config.toml
model = "image classifier"
dataset = "crops of objects in photos (Visual Genome)"
train_examples = 61751
image_size = 24
crop_scale_min = 1
horizontal_flip = true
targets = ["object"]
num_classes = 300
arch = "efficientnet_v2"
norm = "batchnorm"
activation = "hardswish"
channel_attention = "se"
drop_path = 0.05
depths = [4, 4, 4, 4]
kernel_size = 5
stem = "single"
expansion = 4
widths = [40, 80, 160, 320]
loss = "cross_entropy"
head_dropout = 0.1
init = "orthogonal"
residual_init = "none"
optimizer = "cautious_adamw"
lr = 0.002
beta1 = 0.9
beta2 = 0.98
eps = 1e-08
grad_clip = 1.0
steps = 9500
batch_size = 256
epochs = 39.4
lr_schedule = "cosine"
final_lr_fraction = 0.01
warmup_steps = 1900
weight_decay = 0.1
Rows from block 12, named by matrix and row number. Rows with one number belong to one channel. Each number is 500 + 25 x the weight over its row's rms, rounded and kept within 0 to 999. All counts start at 0. Numbers have three digits each. After the name is the row's rms in percent of the matrix's.
# convs0: expand pointwise conv (model.blocks.12.convs.0.weight, 640x160x1x1), inputs 0-159
# convs1: depthwise 5x5 conv, stride 2 (model.blocks.12.convs.1.weight, 640x1x5x5), a 5x5 kernel
# convs2: project pointwise conv (model.blocks.12.convs.2.weight, 320x640x1x1, transposed), outputs 0-159
convs0.424 101:514528510501497497522471465492501491539522486520541478491530454487499518516479520518504530466478536492509448513516462475438449464494488546490528494475509496474500543511502523492468477509501461482500470483472481517507498488506514480523488497513509510542509501518509513510493451541491515502497488525461463458453526502442495449488455480528525481452508470502532503479484538494534499463496516495528468508461506519481514491496514457457510577536514492472495499517497500472507496503466513
convs1.424 098:550536536525559501506513479541487503516460507510511502492539498499511499493
convs2.424 098:490466481529512551546477555513460553534548530506524466503436524524516529514491523489464548493541515489491490489531532462496475506480535491465480490513476512536566501462496484492509505492516495486537474513483474519456518506489477475527510484506513523519495469506446516466527479536492493536489492496509473536518529493519525521467500454526490532523543500518501497488500500506490497453518495471480471505546504540525499486509501514518486565462541533529508552516525529495496511479501524
convs0.425 103:502489513555492502536484469482480493526471487511459500564491514525524470527507488501551475487495511527479498481494506457455470485532494478487478475479500502460484538501512450489517472523523464495513515499475518493436496507527493554472514508509463509518482541496511467507556468469531451492482491506521466480496473492518509535544516485508505570488500515487540503476467476473517503473491494519513519504519529467471487513452517499503517514468508525512488483512486433508517499517459516
convs1.425 102:517460516530528518469494511472496467520466514483497513456500509545516456502
convs2.425 097:538556492518484478484524509510505470521445514494509484489490476457505471490506441508509507496482534496466494505520507498478473522512508499444505521432506557521531498474494442477536508516468496507517507507497501493536491499511474502523528541484460518506476472486455465495482498504496486510491474528508500505553500479477448493494528458542512531488518511527467488458514494493518514489524457471500504476517529507481512437490535524515515514461502532509523513535475545471496511498476482
convs0.426 103:507503474501496471497520513490541498472495510512508514445515500484542509443515518531509551518501522445469471505523514507556498521470483492516530536490495532494502424493472482462510466481513537524479506510425517485514510467468496460506526458507545501520535478480498494518500502535500502536507518524486511487520531506489446482481512502513514513534507522512460501502521510508527538527480469508437539529520516476482536500525494505477491481543456497504520532518493497467519507511508476
convs1.426 106:509509459475516514517485473534518507486494514479465507490467453477539529464
convs2.426 107:503496488471525521503540467530493471541505512520527507536484489461496470516534504536467468507526549478500461540512518567514492530493469527517522558485500515493533537501494487496469487527518505526454501516509507528510473534500517500512513468500510462511449479530506513507513525497488519564506499513528484457484512479521532471478500494480505513477468492500511494496485509497472502505477484505452509529498504514544495485506499532482515480540586563524548483513502491459535498533500466
convs0.427 098:479495518531496453491486485502486472475478521505491519533516536528558514458554508532504490486517472493475512514490498518437520518512474470538495456512497492457537487513508487529542519497484493481481518524514532517501498491436513518512510473510494470522445486461514453515512494504495458454457498490508482511516580529524474502521515499496481514503543509512512472500526480526508486511538465533497526530488502486495504463523512487486488493462486544478530510531539481483537490541470504
convs1.427 097:495486503511524510538523534549494466501502505465465498521536486454504496536
convs2.427 090:539496488487497489502498503507504517471468506477490518516509477544463458461455544491460527471468508525491509468540503523505556507449525490492524518473492557493499506552484481484543514476506452430494489459527498518512513474515490462517523523522509549500480481504522485463490488506494491499482470482460456457504494571511497479505544478495480447512498492504524470483499526470481499503488490473487527547523474485478484486481503493461480535481506514502509528485514481540484502503498515
convs0.428 101:492510498493540491543484499523527473494521474486511490458479440513551478465494542504516531522480506483540475491523479503505451517519494479487472559505543483497485459552474517491547553500510558502460493504506514469478498548498447512499470498519499508505510493476529528503498495467519494536472473488535516531510494482498522489513525509504534508494462503488451483524498497486496504521520495514469520503506484510522460497518484501531452508526492436469514566525513480477488477514521501
convs1.428 096:489522480469494501494496535503498477523562488491540496489526506497457449483
convs2.428 101:487488492536510509536507508507483495519515445505542486501521507553505480471534488509484496472470504468478508508481473482514504512491486469508500487510506543542502509496450528496498486467449514481487504501539459511496485484494508502446503543482491500504511511482516517520502539512459514550471464502476553497457453509489443439495498454472535468514504491494489514506523504492506479465483514463523508570499468493479510471528504489495540463524573510527459488538571503481479489500500530
convs0.429 101:524483521463509524498528526477529519427485526494498446512502525520500483482506464503474488494510526521474521471545469512493477469499513472474500474484485522501492494498443484499456523432445466480507486498526524490562522508489488526493487520503489538468499518561474457504471514484469496482497482498516530469530472525508452525521466535478514455490525503482513468526513498552504509478486551489520494460525537504501481487508526498488495486447516520503504467504493494510514477486511516
convs1.429 108:483442508464475504484484493497488462515490472486504513527481457462486501457
convs2.429 101:513493490445514482464462500518492462491492476541479527475520521499536506525498505467499489482491530462484493532511527529515523521490548482509474466505481500532489520477576457489452483502511534489504458527506485509469475506506492485541521510580491482510475461490518480495477498550552496465488474477504516479491487504518478533473537465514506535512494483501509495461481542523537489495472508492457491468490556524551490492503551473489470518494513504503522495535515490509518522495505514
convs0.430 100:504496504486514479487531488510489517540521521533476527534529469522470481524482504518493483515502481522520491513532487505476498469479490517530511501519529523510489551512505483486545497519469474501437548466528542494502464471497509519540503528488486502495499531504503484476499539488478491524487477491523533467535512459455489497529521497461512463497482506497485494470570535520440527529492492496439515480447513458508484499472497526542474504441505494483554529508504511516506517529471526
convs1.430 103:531516510506541501497500484521556511557513562511492483524498500491507501511
convs2.430 095:529496503474474509509506497437513493479492450491502487527506492537491454540495555532485489475534503524503533519459508490486467542496483497484536510523470506506504519498520524536533508496491446510512469513496470478477533564520452477534470474497469502477522446548490503502532450498540467467470500521494533532526475499494520445451495502486487497498498533460502464543496495569503494498534497481464511466489501488500516511514460463520539529494470486501460571519503474538501525473517516
convs0.431 101:517497513538486512531513514525533488467545457556461535533481534500479492520515515506481528490481483485481476497512486499541502484480520515497486483522521508500481508480480488499493516480443487479485529506459517483503471487517499516542537487499547549477498518507468498544546529475541459509469457447504499463519504477512491502505506506510495502475465499517494466488476503520478520450456508465473505487468517482516465546485488503527482486465451477532473490481452464532532456522490475
convs1.431 096:480508512497492490512486488490488481517456508530453545463548476523507472527
convs2.431 102:518515521534500517503503478496434484525504511460501474527491479519468447491498480484514505540480498468488507498504552471512467493475562525499506519506510584480510524501485487525479507525556497546484490539504456461487507488496521470491504465518520474472516509464503538483507484528544585493503520453502503488521490469522513510488511476517456478522480563494488507528493535525486551491457453497513525504534493482497482544514495516526477526475487562490493520517491524472483538440501452
convs0.432 102:497495456493497471488510560506513549533486483530497509482489498555560473521545507506501509505491500491496512511474565547495500511513477505503501512495504485473515513507448441502523495480537507523512529458529501491434465543513438512497526483498478503472468534482490500502520505524491481510509479492463536535479511461540524466509482497534460506473476475511471498512505497474505486427546486488499533503506482470466478488494517462520490502491480513512541518477499488482459501512502498
convs1.432 100:538498526485507531495527504511453490465471472457462469492470494496473482499
convs2.432 102:510480506473487529453504453532535484501527503529484471511448553486474471485546465495508482475461506535557467505456496513499549492521547465496461513510520537447490508497534475518453465528557529518506465489484470503531517500451523497504488491532542506489513493507500514534469502492447519525462506537535525478473480503498505486502478545504543539484460496473468525506476488490485523523458514517481488486480510507501510498453494465454497496532476473495473509511484457463499492510450488
convs0.433 100:523505525480460525471544512485512517498494496516502486472491496513488474551501555500500496494431517499460509513484468483501508534507529492492505503516530526515493509518514521473522497547505503475471509527546498472513483495494507510504561433523570528512499472475487506552531512463506488483521537497479473487510466501484514531510529470503511528482460510490535489505513480474503487565482557525487515546468501488437477510509496503511487515521531509515513556533489494479501525476497475
convs1.433 116:497486502504504502482496500487473416451462503475486458486498492505497518496
convs2.433 101:500503507506553471507511500524496484497485496512492530506485474500505444503536495489472515481508523519466488514519550509472474475467509485498486503509444590459487514530483494553507519513494467492524530485491505547506522470492506513465475506497513535463482543488484485457525511541480525524512460495456494509468532521501495468487487514518512527510493490527500474497481504483510530521547455516490528503477432518477497512487467481488458536508475483493503499489516473484528454452465522
convs0.434 100:507521535496509494552512448479518500452491501506508495518510480537497525535482526510497489512471489554498518537505473500465463479541521538489478525508495540480508489544506544462490520478465457497497503546494535492536482455493501500462498510480493475534509515519563485471516513504470490514524493473546471502501498496508445492525528495470474532483505507459482536495508516527536470470522553500506498515534477503511467507468505514522498534528493484516519470465492487537530480494474557
convs1.434 097:501490490483499514481471476538545465522457551533491524493538507495503485507
convs2.434 096:477514544480465517546487481508482442492497478499476529503507496509542476516434473449509510479490497499500495546458515512494428470487478489548533503473485469510510473527505499531488511495506465563484549490491468487510523534495495496511486513475499493460492496502504510498505485498466506462500492467421520447530529497507527493481443509489469515491531515533466485513524555498534524499515501466503508474518466460478457513500517489512541520502473531506524474501516483513504475521524513
convs0.435 099:455508512479499526526482495507488544529556481475500527518495537474547490518493510516530473510495548492476490486530510509459462528497482524511502543523491527517464518497493516496481534521483490517489503495533496503493515524498547473505496526524468542488507523495509522527464499422507499487526504473480488567514495482484468532466504476515502485495510475489477527519467540487418486501502504442490502447520494519526489488528467500500524533502468526449455495504509456505475507502508517
convs1.435 098:486473498511503513525498468466540527506476488528529540470540525484525509465
convs2.435 094:505532513461464506527510500487510498473519479486483537486476585459501519505534528500497461421484479517499482485491492472493564493499515484486504519499488535467513520497511510518510485514498543499499485470520494524495512499497484469508528478516517491471528513562506526503507467505473483515479553510486503501479523532522530520487496481478505487484525497507483526536497498497530508460457494528515500457524499520528478495479496470489540450513469478526480484529465539504474478540473502
convs0.436 100:457513498505534506464540496513518542503484505534540525489474503546510500539525546480500544445500510474504486524505520533507481498497508540462503466566496534522526515511507503499509488532493507469469499513505516521435492455504520498523511455508539480482469461507526493522540505516521564494498501505464475452497494500496531494468504506515477526500501554541454500495504501491522505472519494496496518514531499476495492504481490475512494460472533523542503519525498573533489484509526520
convs1.436 094:521503491493514492492532551518500504482489518503502535529496510529563547527
convs2.436 098:471532514519478499519449523535490490462512489457501496471495472488504523494492455487506511466512487514541511443471468503478481466489515549496498481488484486506510467513522498529492501531493491473517471503525524558493477503555508494537533506530484545484520445540487494496462448439525522486496508489539469524523515476467543508519534521528507517434497504514493542485494493475455501465497506544529498483516483496504507500445448541492536510503521489499482518476472506522502495452527489
convs0.437 102:486562522541506530467473473513482520492521540541537500479481514528529510491509518522465528491478483482504514542543485484473499509516480497491495456495470502465495478510445488468500520488484525482508515486510494495487476475500511503524521514525543502516518501521530504525511461528484480475474510499476467483495505483493484479467561533543488521493510517498505540520432477546534550509517495455490537543498488483514526464515506488534529482494499501551511486470497475523473550559506499
convs1.437 099:467486513491469502522510526510492495469480494550470546499549462508508494474
convs2.437 104:499510475507531530504499503538472499517439543478491550477518497487530585473538449498545457514502525470494506455470491517518479507550481534471493488495477546502478510468489457499502486467497494475556550505498499488488561493461514498494496496486531504494535507479453530496492496525482582549520511466507502514479508523528483489533543453527486497511472513517548490546506548506478508517510545522523508472492485519513461524514464474488515487537541479529508484488486510484484499511483466
convs0.438 102:473548539521517490482502517499505535501527501485486537511510486558530526514483499480469492497517492496536491476504494487534518486547519530483509477514474482471547501489463524450446468530485551543468502496495488507464513496495538497481526543512488460474477548461523461508481493528508519525503466495517458484487516518494485481534497499507474504518520501516506511493459438485545485491506526525531521524560505452510512516461516499469551505487480523516514489477490517484451534523496497
convs1.438 109:457461478479438534510521502533516510497518511469478489481467482515483509504
convs2.438 102:476488461497528459530503479516463494482478479506476500524514462503510471462502472500495549508502486464522469501461551508498474495563547534471524501442532505517510507516462511499493523503529528501484535495512504533513537446478476469502481500492521527463532478486523483535498473501489510513472481496479497504501483459501525515526481512454480483497539516495555492478478522474480485516507496525512510457517473461486516488494496516468524505501518510493521482481506528455542508486515500
convs0.439 101:478512481501488513490500500453524492458501515488480538488497492498516516479500494494494511521494464503484514515489440525482508498496530538503522512505492497514492470509510482517518521483509482480491467532486490462485453518504471525479509488534485480477490458537480516503574492518524451509447492522437574533505515473519443513516523541498458494473470504490541500477533487484496521525526510502447496507519488479445505532506469525522506464480516478534473519462490479448466502521498526
convs1.439 096:481510493492511513559527515558495515454476511488531518520521523496528510512
convs2.439 093:519491526501456533472545508483486480493492500442460513522474501501480525507507490512532475514505488508484553508502489506520450486498465551542492465538510501510471494491477529483526488514474478491536466509497493514517493543505516500522504493475518487487525518535532505496507538522508496469438522477454508486512461500501479458515496503510483509532527490497511511526512506515561536474501457497507543501482517462489495495524524542537502485476462530530515462505464501552475475521502456
convs0.440 101:523495463522533550511540452490492496507505481514529493500474515499470529490486502476529478513513524538487455536502525494515502511502496467454522514532517489472431452532501507540538490491489535526522515538499481502505458485523519505490508494485491481549534483505508525488484510488481482495573506489520516468514521539494508507535527523453523464551495523479493512485537482519491565530508479509501512498522518450528502470508496550496519478543508483512461492501541540491508514516520510
convs1.440 094:489486513512515478526458474486507569500474475492534506497479472503512505546
convs2.440 104:535501514512541476505463484475513505524543526501564489493459559532506510500462504487454494505492483518480494511513521490476533494478492495520508499481458507496502458514540537497520535510455445505491494502518482479523556514529503495477521478520466476482485499493494506483552488573513556498484512494506460497494526506489492509470499500459482460502454525475447463520515531506483502460557476464551458468516494532476504528482468521468477514491536470513504477539489516494495514535462488
convs0.441 097:542510536520501497536513492482517464475525529469486513530448488459479467510520470515502524527502513497477461471518496494529456499474515476540499490470519505479468491488477499516487515475506471492569455492464528504534520482493474486504511491492500491477475529467494545490487510487490467517519493481496471466492478456458466529507544496492536447437497473512515504485524497521463490497535478455459487490483521537498539518521527459485503523516516456490463489496528495522492455461491492
convs1.441 094:513499514531493505503513489504514502545527513502508545567493461472502485461
convs2.441 088:488504482483511507481510496536547535499514512486533495521460480504481523524512495532475471497516510544535500502509484522481502519540518478533542462520457555464473488507498484501486480518521539488488497450472470525470494468531544525503512531434510469512477460449515501498522508469508508527518487511508528495492503491480527550513464508514505490503493461481512565495463466470490514520507541511465486531473510519511519510529484495517526545479485474495491528471491488499532492505483487
convs0.442 101:550536483514530505514498480531494476513517462537481483513545476509495468531457504475512482482479493511502469474474507489461506498483530528469467552528519502470454501480473512511519506494560517451542471531497505489513515494510507459530500477507513518534518571474515483511505473508506468526515433491508539431501486485520533515553525514448493529512495491478479481493486507518525528515500489486468511510481505520484491483488458508476463507509534512503480558495497501493505537494477508
convs1.442 099:476507523497477484463505464504511499489519491513503505452511512566478517549
convs2.442 098:523547479493519524481515533495489456487468522482491496508488543514506527495553521466525493509478483499522508517521507471519474524533514447489514491561482496519514508460511515489507555495510512478550481488516474511445541484490517439550474527491516500468516497510476510512484496514523526447453483533480492502554545492523509478532499450475473508474520490454477478566513473493508463500514489502517538474473506507502510530518488494482555482454500482500478447495497536446488513464500520
convs0.443 100:529528514472506520545513513469480482472520509451483467517517542483494524504542476475507485496498474515500530506500505490502490483487499450503506464469472463501505466510486470490499542456518486504520516459479476483471552533484517463524556517543489464513487566509468479486473511495523497496531513445513474541531511474486488486542495513498500502482500449462536523519477499500477489480500496504510542527508517523474517529561502509491519509523516569466502469487500513475466502535497492
convs1.443 101:486511486486482490481458492466519555550560532503484501494507493495503484501
convs2.443 102:527540481520518474502523552506542478517501534491515533487480496481511530514463489527505476459476497531526479497469525480474516518512481490514505535504523483524507485573484518477501493538510512513544491489456526493488559510510537495532534499444495493468506489501561495519519562504491478477518530508487517520496496528509502486474480481524489479486524495493461556506479487489523474533489526501534519481547515483505431471517498534489527450460485520492464518509446523524482516498517508
convs0.444 101:520522503514493491527475513545542531511532512480463491530506483500503507512480530520522561473503515521535469492535491528525490521552506543475465516502484540550490531491497490508505466525519487528564459488502523511481513490546521485524512459516526481498481509503560504526528498531517502467462527480475490519492487479497498519476484487517481492503502521497501516477476477473497487506513505566489517470526517490494503468486532433524458521476538474492521478577516499525480481478502509
convs1.444 105:508483506499510509522522506544511475497479515449504459469448464486484471490
convs2.444 103:487525481516506497521510499503525524496523495534502510519499507518497542498527498505492528527516485505485489489479530524503491499495493500478518492506502531500491533501480560486511550455496485504510501511528462493521486493515505516477477521501517482495526587526528522481484491527491470506489505494545441506520474482461462504519510456497463500503564551502505508495491494486525499459527465453526489473495487505468485503512510491489511515488509484460534450506501564502502487515565513
convs0.445 101:535520492537505460535489513539526491509449503499468534525519513462528482499498514511459519514460536477484499493493491476474446492519501458516463529534496529502521523484530502529489491523490512492543469465474549521499502483461496518554507495561528505496493510518501494527477492503544498520543477485503462515528470492494546510521508516504507450468499459515489510461509510499523506474458512492518474439545502523515511542493541491485471539492506492523458478483541536510491502518514497
convs1.445 095:477548490553483477532473518492482506493532474499493475478473488521530522529
convs2.445 103:516549493498521532511532523451468498508512522523509516485519491445507543496494464502518519529501541511494498472511487526506526538498531501505479459494524523503477494551488498505546511470501512505511507497530480478526527507494533512491537483493551450536455509479468520534540520510470524495514493468489537495491525506482496505462508535541472477520489472490502506556546485495493496497459494499512523483519532529449499526519498514552519490522515477519503489510526458495475453558525504
convs0.447 100:475492551472498509474518462484453522520509494444517483479480486523445491498517525470501494479553512503511520495478507504531478528494493518538502523508528537534482531500521501507489512548514490493499486464518528475496547526490512474460518468527506484472486498504496478469505548492538517494526540503520502522532527483469494511502509521467509485491465516525535497492529487436476494558453537502452533538508498527518508475541535512506507477469529481509495517480508482502479423521508498
convs1.447 103:503511484505478514546516516528507450488461496477471482460474493475474489462
convs2.447 106:509496454508471489523561498481483497482521524510493521489489471483478501505471501497470472504506523533481521488508520503452471497480500494490495519503505526481481506508489523548482495499483489480517482494482445551518527475466525519487503478503518548457478527514519486446504485528451546499458523511513491506488542474541508496444487533494513472494486489490492497513463461487555503491502487464502537540531492476472524512492508453529471527480507472487527511500531502558503486511468501
convs0.448 102:509512475479529514511481535507486516471484501461522498472506490453496497494487468514511517510500529490469548462479548453507482534505471509515532521502450534522517509501482504486457511501502498476511522476497523519460486464517501457504512519484514478469506540491469521518503512550525494524547493508468472494477518488522508533472476510506487482488534488500448523506536510538492482459516517531461437478502491516512523511474516455496512466537472477489456468502563516542535464491538529
convs1.448 094:502485487487470448544475566458494503494523488484502477497472489514503511492
convs2.448 101:527496504488501529489486483480455486572507485493462491515510519540468490456516492502461494459487512534480488498539516562512499525471542451479483482512526550462460499524528449529487522480532492479505506536492471511495474523489534521517466497530507502490535426475520492513447505505466468495456445505506473481529486507490506518517449476515472558481500538467521498501497486548545501486471474513443512477525511486520517501510512519515510569484490498484540501503506539473465518503496520
convs0.449 100:507507511493521546519514488549468515519499523532552507512523486516509497486515483534573497429502494508508499517520492502515494465500544468465499515549478490513521489497487557529552501504513547478503519480515539521463513501515532470510540490488492545514496537516490502480516513493537515477506500475491500510541529506532564509515518515529461506508530519487485529468452524502520471513509475474512494508500518489519414542503489516500474474531502537482480515529492505506509502465509498
convs1.449 103:535524530533517504516511508515452483471473453511534514526513500528468485513
convs2.449 102:474491506485470508487549496475464526490522508475515490499471459480467499499470462509483495513503482530432483495483512512451524476427503506487499531518489489504497519510487490515513521521515494470505504543493499511551513525514546529477470506512453529478539501522470485490480468531484508539488458520487475499523502479503556484475491466468531493469522468497497489514506520482538496506492507520483491500517469506487555489509530495550513521546483467487517527517493535541520430561510553
convs0.450 100:493482514490475500481460471486499498486508531470491477486530491499490447508500497526489454527493497509546505516522520459499474525525500486522462458486472483492503540481532522471459532516469479514474465494517485551489501504495521516510503510491471416510510480524519486493534491498486501537523528544519495480505444560480518475521501475540500545483503485483422495512486525481443450510518490509463505466475532520523505503477505485467499517471522491471533491538485499512498490486472494
convs1.450 098:470508506507497510544524506528470533523508518466536508516531483546525517533
convs2.450 100:493501480473507483558541522497498510518508478534531507541489518495531467490514526470486511488492490493506482498498488473502470510492562526496506501536477528528504459482544564515540527543484482482491489501495484530528468525523510532442533492488519524530512517506490477500496486511451473501489480502505543509482481513532468506515502482535478521508515522528477478544520524543469503481537483467508477545566502501511513472518477487484497499492515516537499510456517516551522526458512569
convs0.451 100:505479529470480461486506464493492448492472441479456505538507552457518517473515465549517498498500523526517480488488482499525509502507496514506460492520456503526553477453520481477495509508505500490510478515506506481513496473526533512491462474451493502547464506480521525481530461461499516496514514522518500500533453527500510551505506507474518564507509463463494497459496539514455495512499463526518526507529500516478515477499494484532445485491503511447547505538501510504503484482476517
convs1.451 097:504519496496518522506470491541468545486520470451517528509454527486499498524
convs2.451 098:501538544479499543481520495540473543527541501509456502455475516481526508519512524478511481517565543417452544533510525520526468480552492499512481505464519465530464517487514501493480535488485505549556474520502481440457483499473529527509504483492504502519479504489472496470487552518505516490534510481490470507471521495521460464518495485483482523515497512512510554511493534474468478484500483485529499509487505516519533513486505496482499516515514471477509489493493484484488500524485505
convs0.452 102:467531533462511533479493493518469504519513527479488488519497492500537534484508486537531537469503497480496515507518520497519534529492471503498506512485492485537519483514494517470478471508484536511476479517578513514458505543475515473504495484512504537455498502507508479508473438494528496500452451509473470499518526489488519461465478518508513485498498515488506505564451452492516485484508503524507521473527501483454504543546495461480490472561526520459510492496508536500469485559514524
convs1.452 099:505540465526520503516469523479493514465538458521528463500526482486472490486
convs2.452 101:539521526495487496476545529542488516518498485491519517530512526475481514524515507528480506519486464504506520532490477481497459476517471522475546508533463487463525476451501474504510511493484459509473497452514501435543513518508449512474506497504477487505520546532503551475527506525517509467506497510482494483508488468478525437472503532484533489565489503473522499489480512493460523501533482528526529454475469538450530505508501514494467497471466490515516464540502502482504493485506472
convs0.454 099:449492551499490470496525455502456488523508488507478524489525489488487513489489507512504509500517519502536546506478471470474499469508562497514489510525521539556473513444505501495540512517502560468499535529489496476492493483495519515523518534496522442512479536485514516495505480483492494466525503485476473527520478479488504482464531509511501496499511491457517526482519505487496495511563473514486524496526530529514484532470481510518505482488509496497462523505467576460443469540548471
convs1.454 097:500479469481504492522482501521512510473479506492481505500493536531562549545
convs2.454 101:513554479465492506480517509463479506481478503459479563491503528472506532525513492488503472466489498477528504495441481492482507521467485511508509508450481545476523502537526494503479504485505494443509502500522534476461530487495535523529532465514483512516532527495503534514526506511496489524481527508525474492469509516504496473522517493482490523477513541512515537511476483495504515499521521506520514483512499496499497450482458509461540507505513499508499563510480508491445488476445502
convs0.455 098:481463539479498480487506461501521506528523495474517511516483513467515498470462471504472466516512487489540484493497477434519500503478512462519483483516489480506512454490544485527454518555512533491530519504534507474522559492491502504539497478521504555505483514514472521525513485479528509507485476530509522497471494498479482476502554518520482528483497490502536515506488449509476472552515458472461510473484482549517483501486475490501423486495509521516496537487477445501465462467500508
convs1.455 098:498509498491493552510542540550491519507501513528523513532538493479485466481
convs2.455 100:558478507471490526488539481504485552535455505466515504504439511503448479510496487476466506472489505496505489519488504480525475485497480468492507473547480535518504504436506473517477540497464513549471510479528473485492486467486511501496497504541486496498466486538455517502512445518512510536514512515554519490465492515460530504557476485499521503473466458502493481486511487524496487509501514495514478517487501551463469480513510458501511528503489477470529428468545488499476499528488473
convs0.456 102:488516479526507492507467522512503544536500509451521476484497510517502505496486504494484498494475515522515516517507550480529504504482501532504503471488527503508454499504547510493529535494488476454515456488513510531509516482542488506497498495511468522473492526507462519497446464509482539511512490567500490527468466522495535451421465474521488474466523464440490480520489497489516486479524477494511475477470523528505542460496494459469560528537512507470496499529481479475473465486502527
convs1.456 094:511500506488506480492519471518483499549502549462492525492522486482547466540
convs2.456 099:502483524502539440527479504517511543472533510499502482493482487504507480504527512515540508505495497505535479489510495478480485487531518529537483498499497465463470484520481517488515465493500506463538499502462496516518496496490516452481499481524521489444440512482509490471495521507493494452483549523511504493488512530527502481490502457491539489521509507556485482464449484529529521541516518489514506502490489483522525480485503493469505470486463457534476441466537521543535512511474513
convs0.457 099:513501461478491534486552479442503506497463554478489465502514471466512514485521439491515532473507430513505581477486473514520509473488553466503512488517506480475482462505491522494491545472512473488474521494479526523490512476503496514535495491484501513536480524498500501484530505549493528474472457535493513472508538481503508511520542488504523499526495533469514527525500513502520482501511476500465492534504450483475467521521472532558511468502493512518518450484491509490513479518507526
convs1.457 113:513512469444521505509475483499515506482481505516489453435487499488483462504
convs2.457 111:477467450518499476540509491459547491528469491504538487556510492513519533496500506527470503523529517479541492551509508515504448472521548541515432467516486482492510491493502485493463454516504472510493540457487504507492491484499489460464523477488474441516495492485530512516548512480533519504518513481451534459469508466526534538515497498472509510500532454521491511464495529522501500499521512515483520499540502521505487494543482540446491495456535463512517505495483488519524494486483493
convs0.458 102:518537504512495539513522538520474485470457491536443509506512484513478498503468487510486496531457474501513502521508478509494505408552487541497523519542525499484520519446482486484493527502469506490509506516519486500487498550486459550515492525502542511487492539482496528512487444507525494518468514468476490520474517501505575484514512523487497513499462534507467465489492450520512475445519526512500512532501496507508471484505443483528487484502534505509471469507476491508527497494514532
convs1.458 102:523525503471544501482487462490528519472476513519514450452476519483503485509
convs2.458 104:522514526432520508533513480508512481558493498505459516528491505469534457522543486446493509507506461489489496508507506548459532518497512487483531504526494477482504482522523500522485485514524520534488551505458488495495488513517490501479482533498519495463455499469484494510514486491509481480539544503500527502499518498502499521543467504489485526483503549517459506541545514521487514531511462481463463479508525504463467493504433519510499526464488513508531479497512504505457513533519489
convs0.459 100:487499531513535487447495504496491488522491477506499489519502547507509510500524473533531508536511498484518448455520466500528498484500483498488513491532482486447518487513486451496507452493509510472522467497521502492500486523514491487522492474484504494502482513435466503499504464454534506509506500507495470469526513515506502455481466483539520539527500494480483529491484487500432459457482528444513489526518520530484541494515493459473480487505538541466545482542534519479546505454476457
convs1.459 099:494525493517511514493540504508469499477519507502481459489564474448474516493
convs2.459 096:533536503550517514484520497531508494524493495505464508524527506497445470486491472505510497495463491542483484500490464511503538521451533525487505532547525505524520513498498468473505482505501491498498492476505525471544491487492512438494516500541506514480498501509537537455528516475492492484477504466460528480501528541481508469480560526527512487532501502517514445517491477522574473518451466512484525501520470531497488494495483476492472494471466531514521493530481463496493526504492496
convs0.460 100:501505474558494509481496503511519496496492549492475519509477513507513516463459473499496535525490490488525512528480487490493535483513496460512454505499477448463504442482506490519515497504485489496473513549521487489523465517551471512524465486507464472538505493504528500496527481519483508529490472525490507576488517535537526480537494531560510522558479549490489524542466473511497497523485445472435520519490517491494491501533488500529508485490493528542491476483520481488487485518525475
convs1.460 102:476492474493469481517460503486479506498482489464501445469473478476457480479
convs2.460 098:495482511521494472491498523495459535482517510521483470468521484537478518460479487549446507539543506490487505526470523500526491507492506496566499515490543485472497503517491490450498444483519518468489494453465497443488523518518508483507492546482474490476486522549519504467502540534478499500527466503552519488481512435510472474505427485508535484521521493498502510484464518474472533483527496502499517573494513486484488513508454530486509475473514492492468514554504490508515498526514501
convs0.461 100:463535531489561457492504484513542504523517465492520479492525477474496461471486516514491507543513500459472476483507530472508498465495482470478504497498526514502479484514517483442471508508502526440499501496511481499483435509540523488523529516486522540488554533552478459502473504492490442480493494489483463502523536506514559484462467461438518511525533498483541499502530510504505517480472528496505518458526506504467478485503501465487472522481474489473493500521497470476495501508509497
convs1.461 094:488481506503506465471500507555507514500500520454492475487563515512491468470
convs2.461 095:518531482521471529514490479494505508489499481521483427444507481514491580455517518482518469445425496498551491486511539495480501526505528533497441509461483509521472489492496489491465511513490484518496477517508497501519534482518526507518459469529537490510508488493499472509515533516512495523485507495514514517496444521505464534517476506524504452493514502533479464469476495506480452513472533457475524480471493461499503508476508488447498471490501503468525521486516551531508490508510523
convs0.462 099:539500516503495474498492532503513515466502531525516504462481462492505526452504504527499580466487534505527449486505518502512516502420523501519491497525488545471516474562488514516527512491499490474540498527505514486513469497490489484513490471525539525484487548521504501510503470538514495511467472490514526459514521473528482519497507544541488463492497471513524500450513497501496494514541516509467500484525477468496499500508544475556467499492512486427519529491528494485508472465481516
convs1.462 100:476489487487458531537506493560517519532529494493493485494514527465467522514
convs2.462 098:477500509542507489493509526456504489513475503495507482487513487480581523502516471510506472465529471524502484514500480445483478484503515520472484486555552469520516500541481519552544490528511510522519504497536495497518477476480509499418515534499494470487445509506497505522498501509491513485501510472474514500495489471488464518519513499482494446532523467517437492482515505504513457435497486524488530491562502499531436477490500537520514487475525516536501497531557515491494498492533492
convs0.463 100:451494490468487439541456505449500523508494488483495476533527516485509523518511499485474448544519478515488526513506506529537521527469510496494467526494505523470475519427504453488502544517516496497503508501487496519494506533506481515488452487510466509517536516488501515530495491498515476515551511522494472506509496437485493512466526476460512490518473496472495540531520483502512507472503461559492531506539531548486518504498478500520503529468504510502505463464498463462518523482564489
convs1.463 100:512504476500499550514531493554535509503496563488501494469502490495506462486
convs2.463 099:520488505473510506579465488477522518504526477489453491497509491508515492498500490475496505497536470516516461481494485471530522441429467474516529562485454473450497469508510532483483511503498494478478475489509505495467498517523465489475474484530476513465483445494527478535491452506492478478486456484529493517505463514526498532522474498485506497488457485468435493552503494477542488503494501493500492478495550513462522492471491497513494534484475535467454475496468504521491490466495482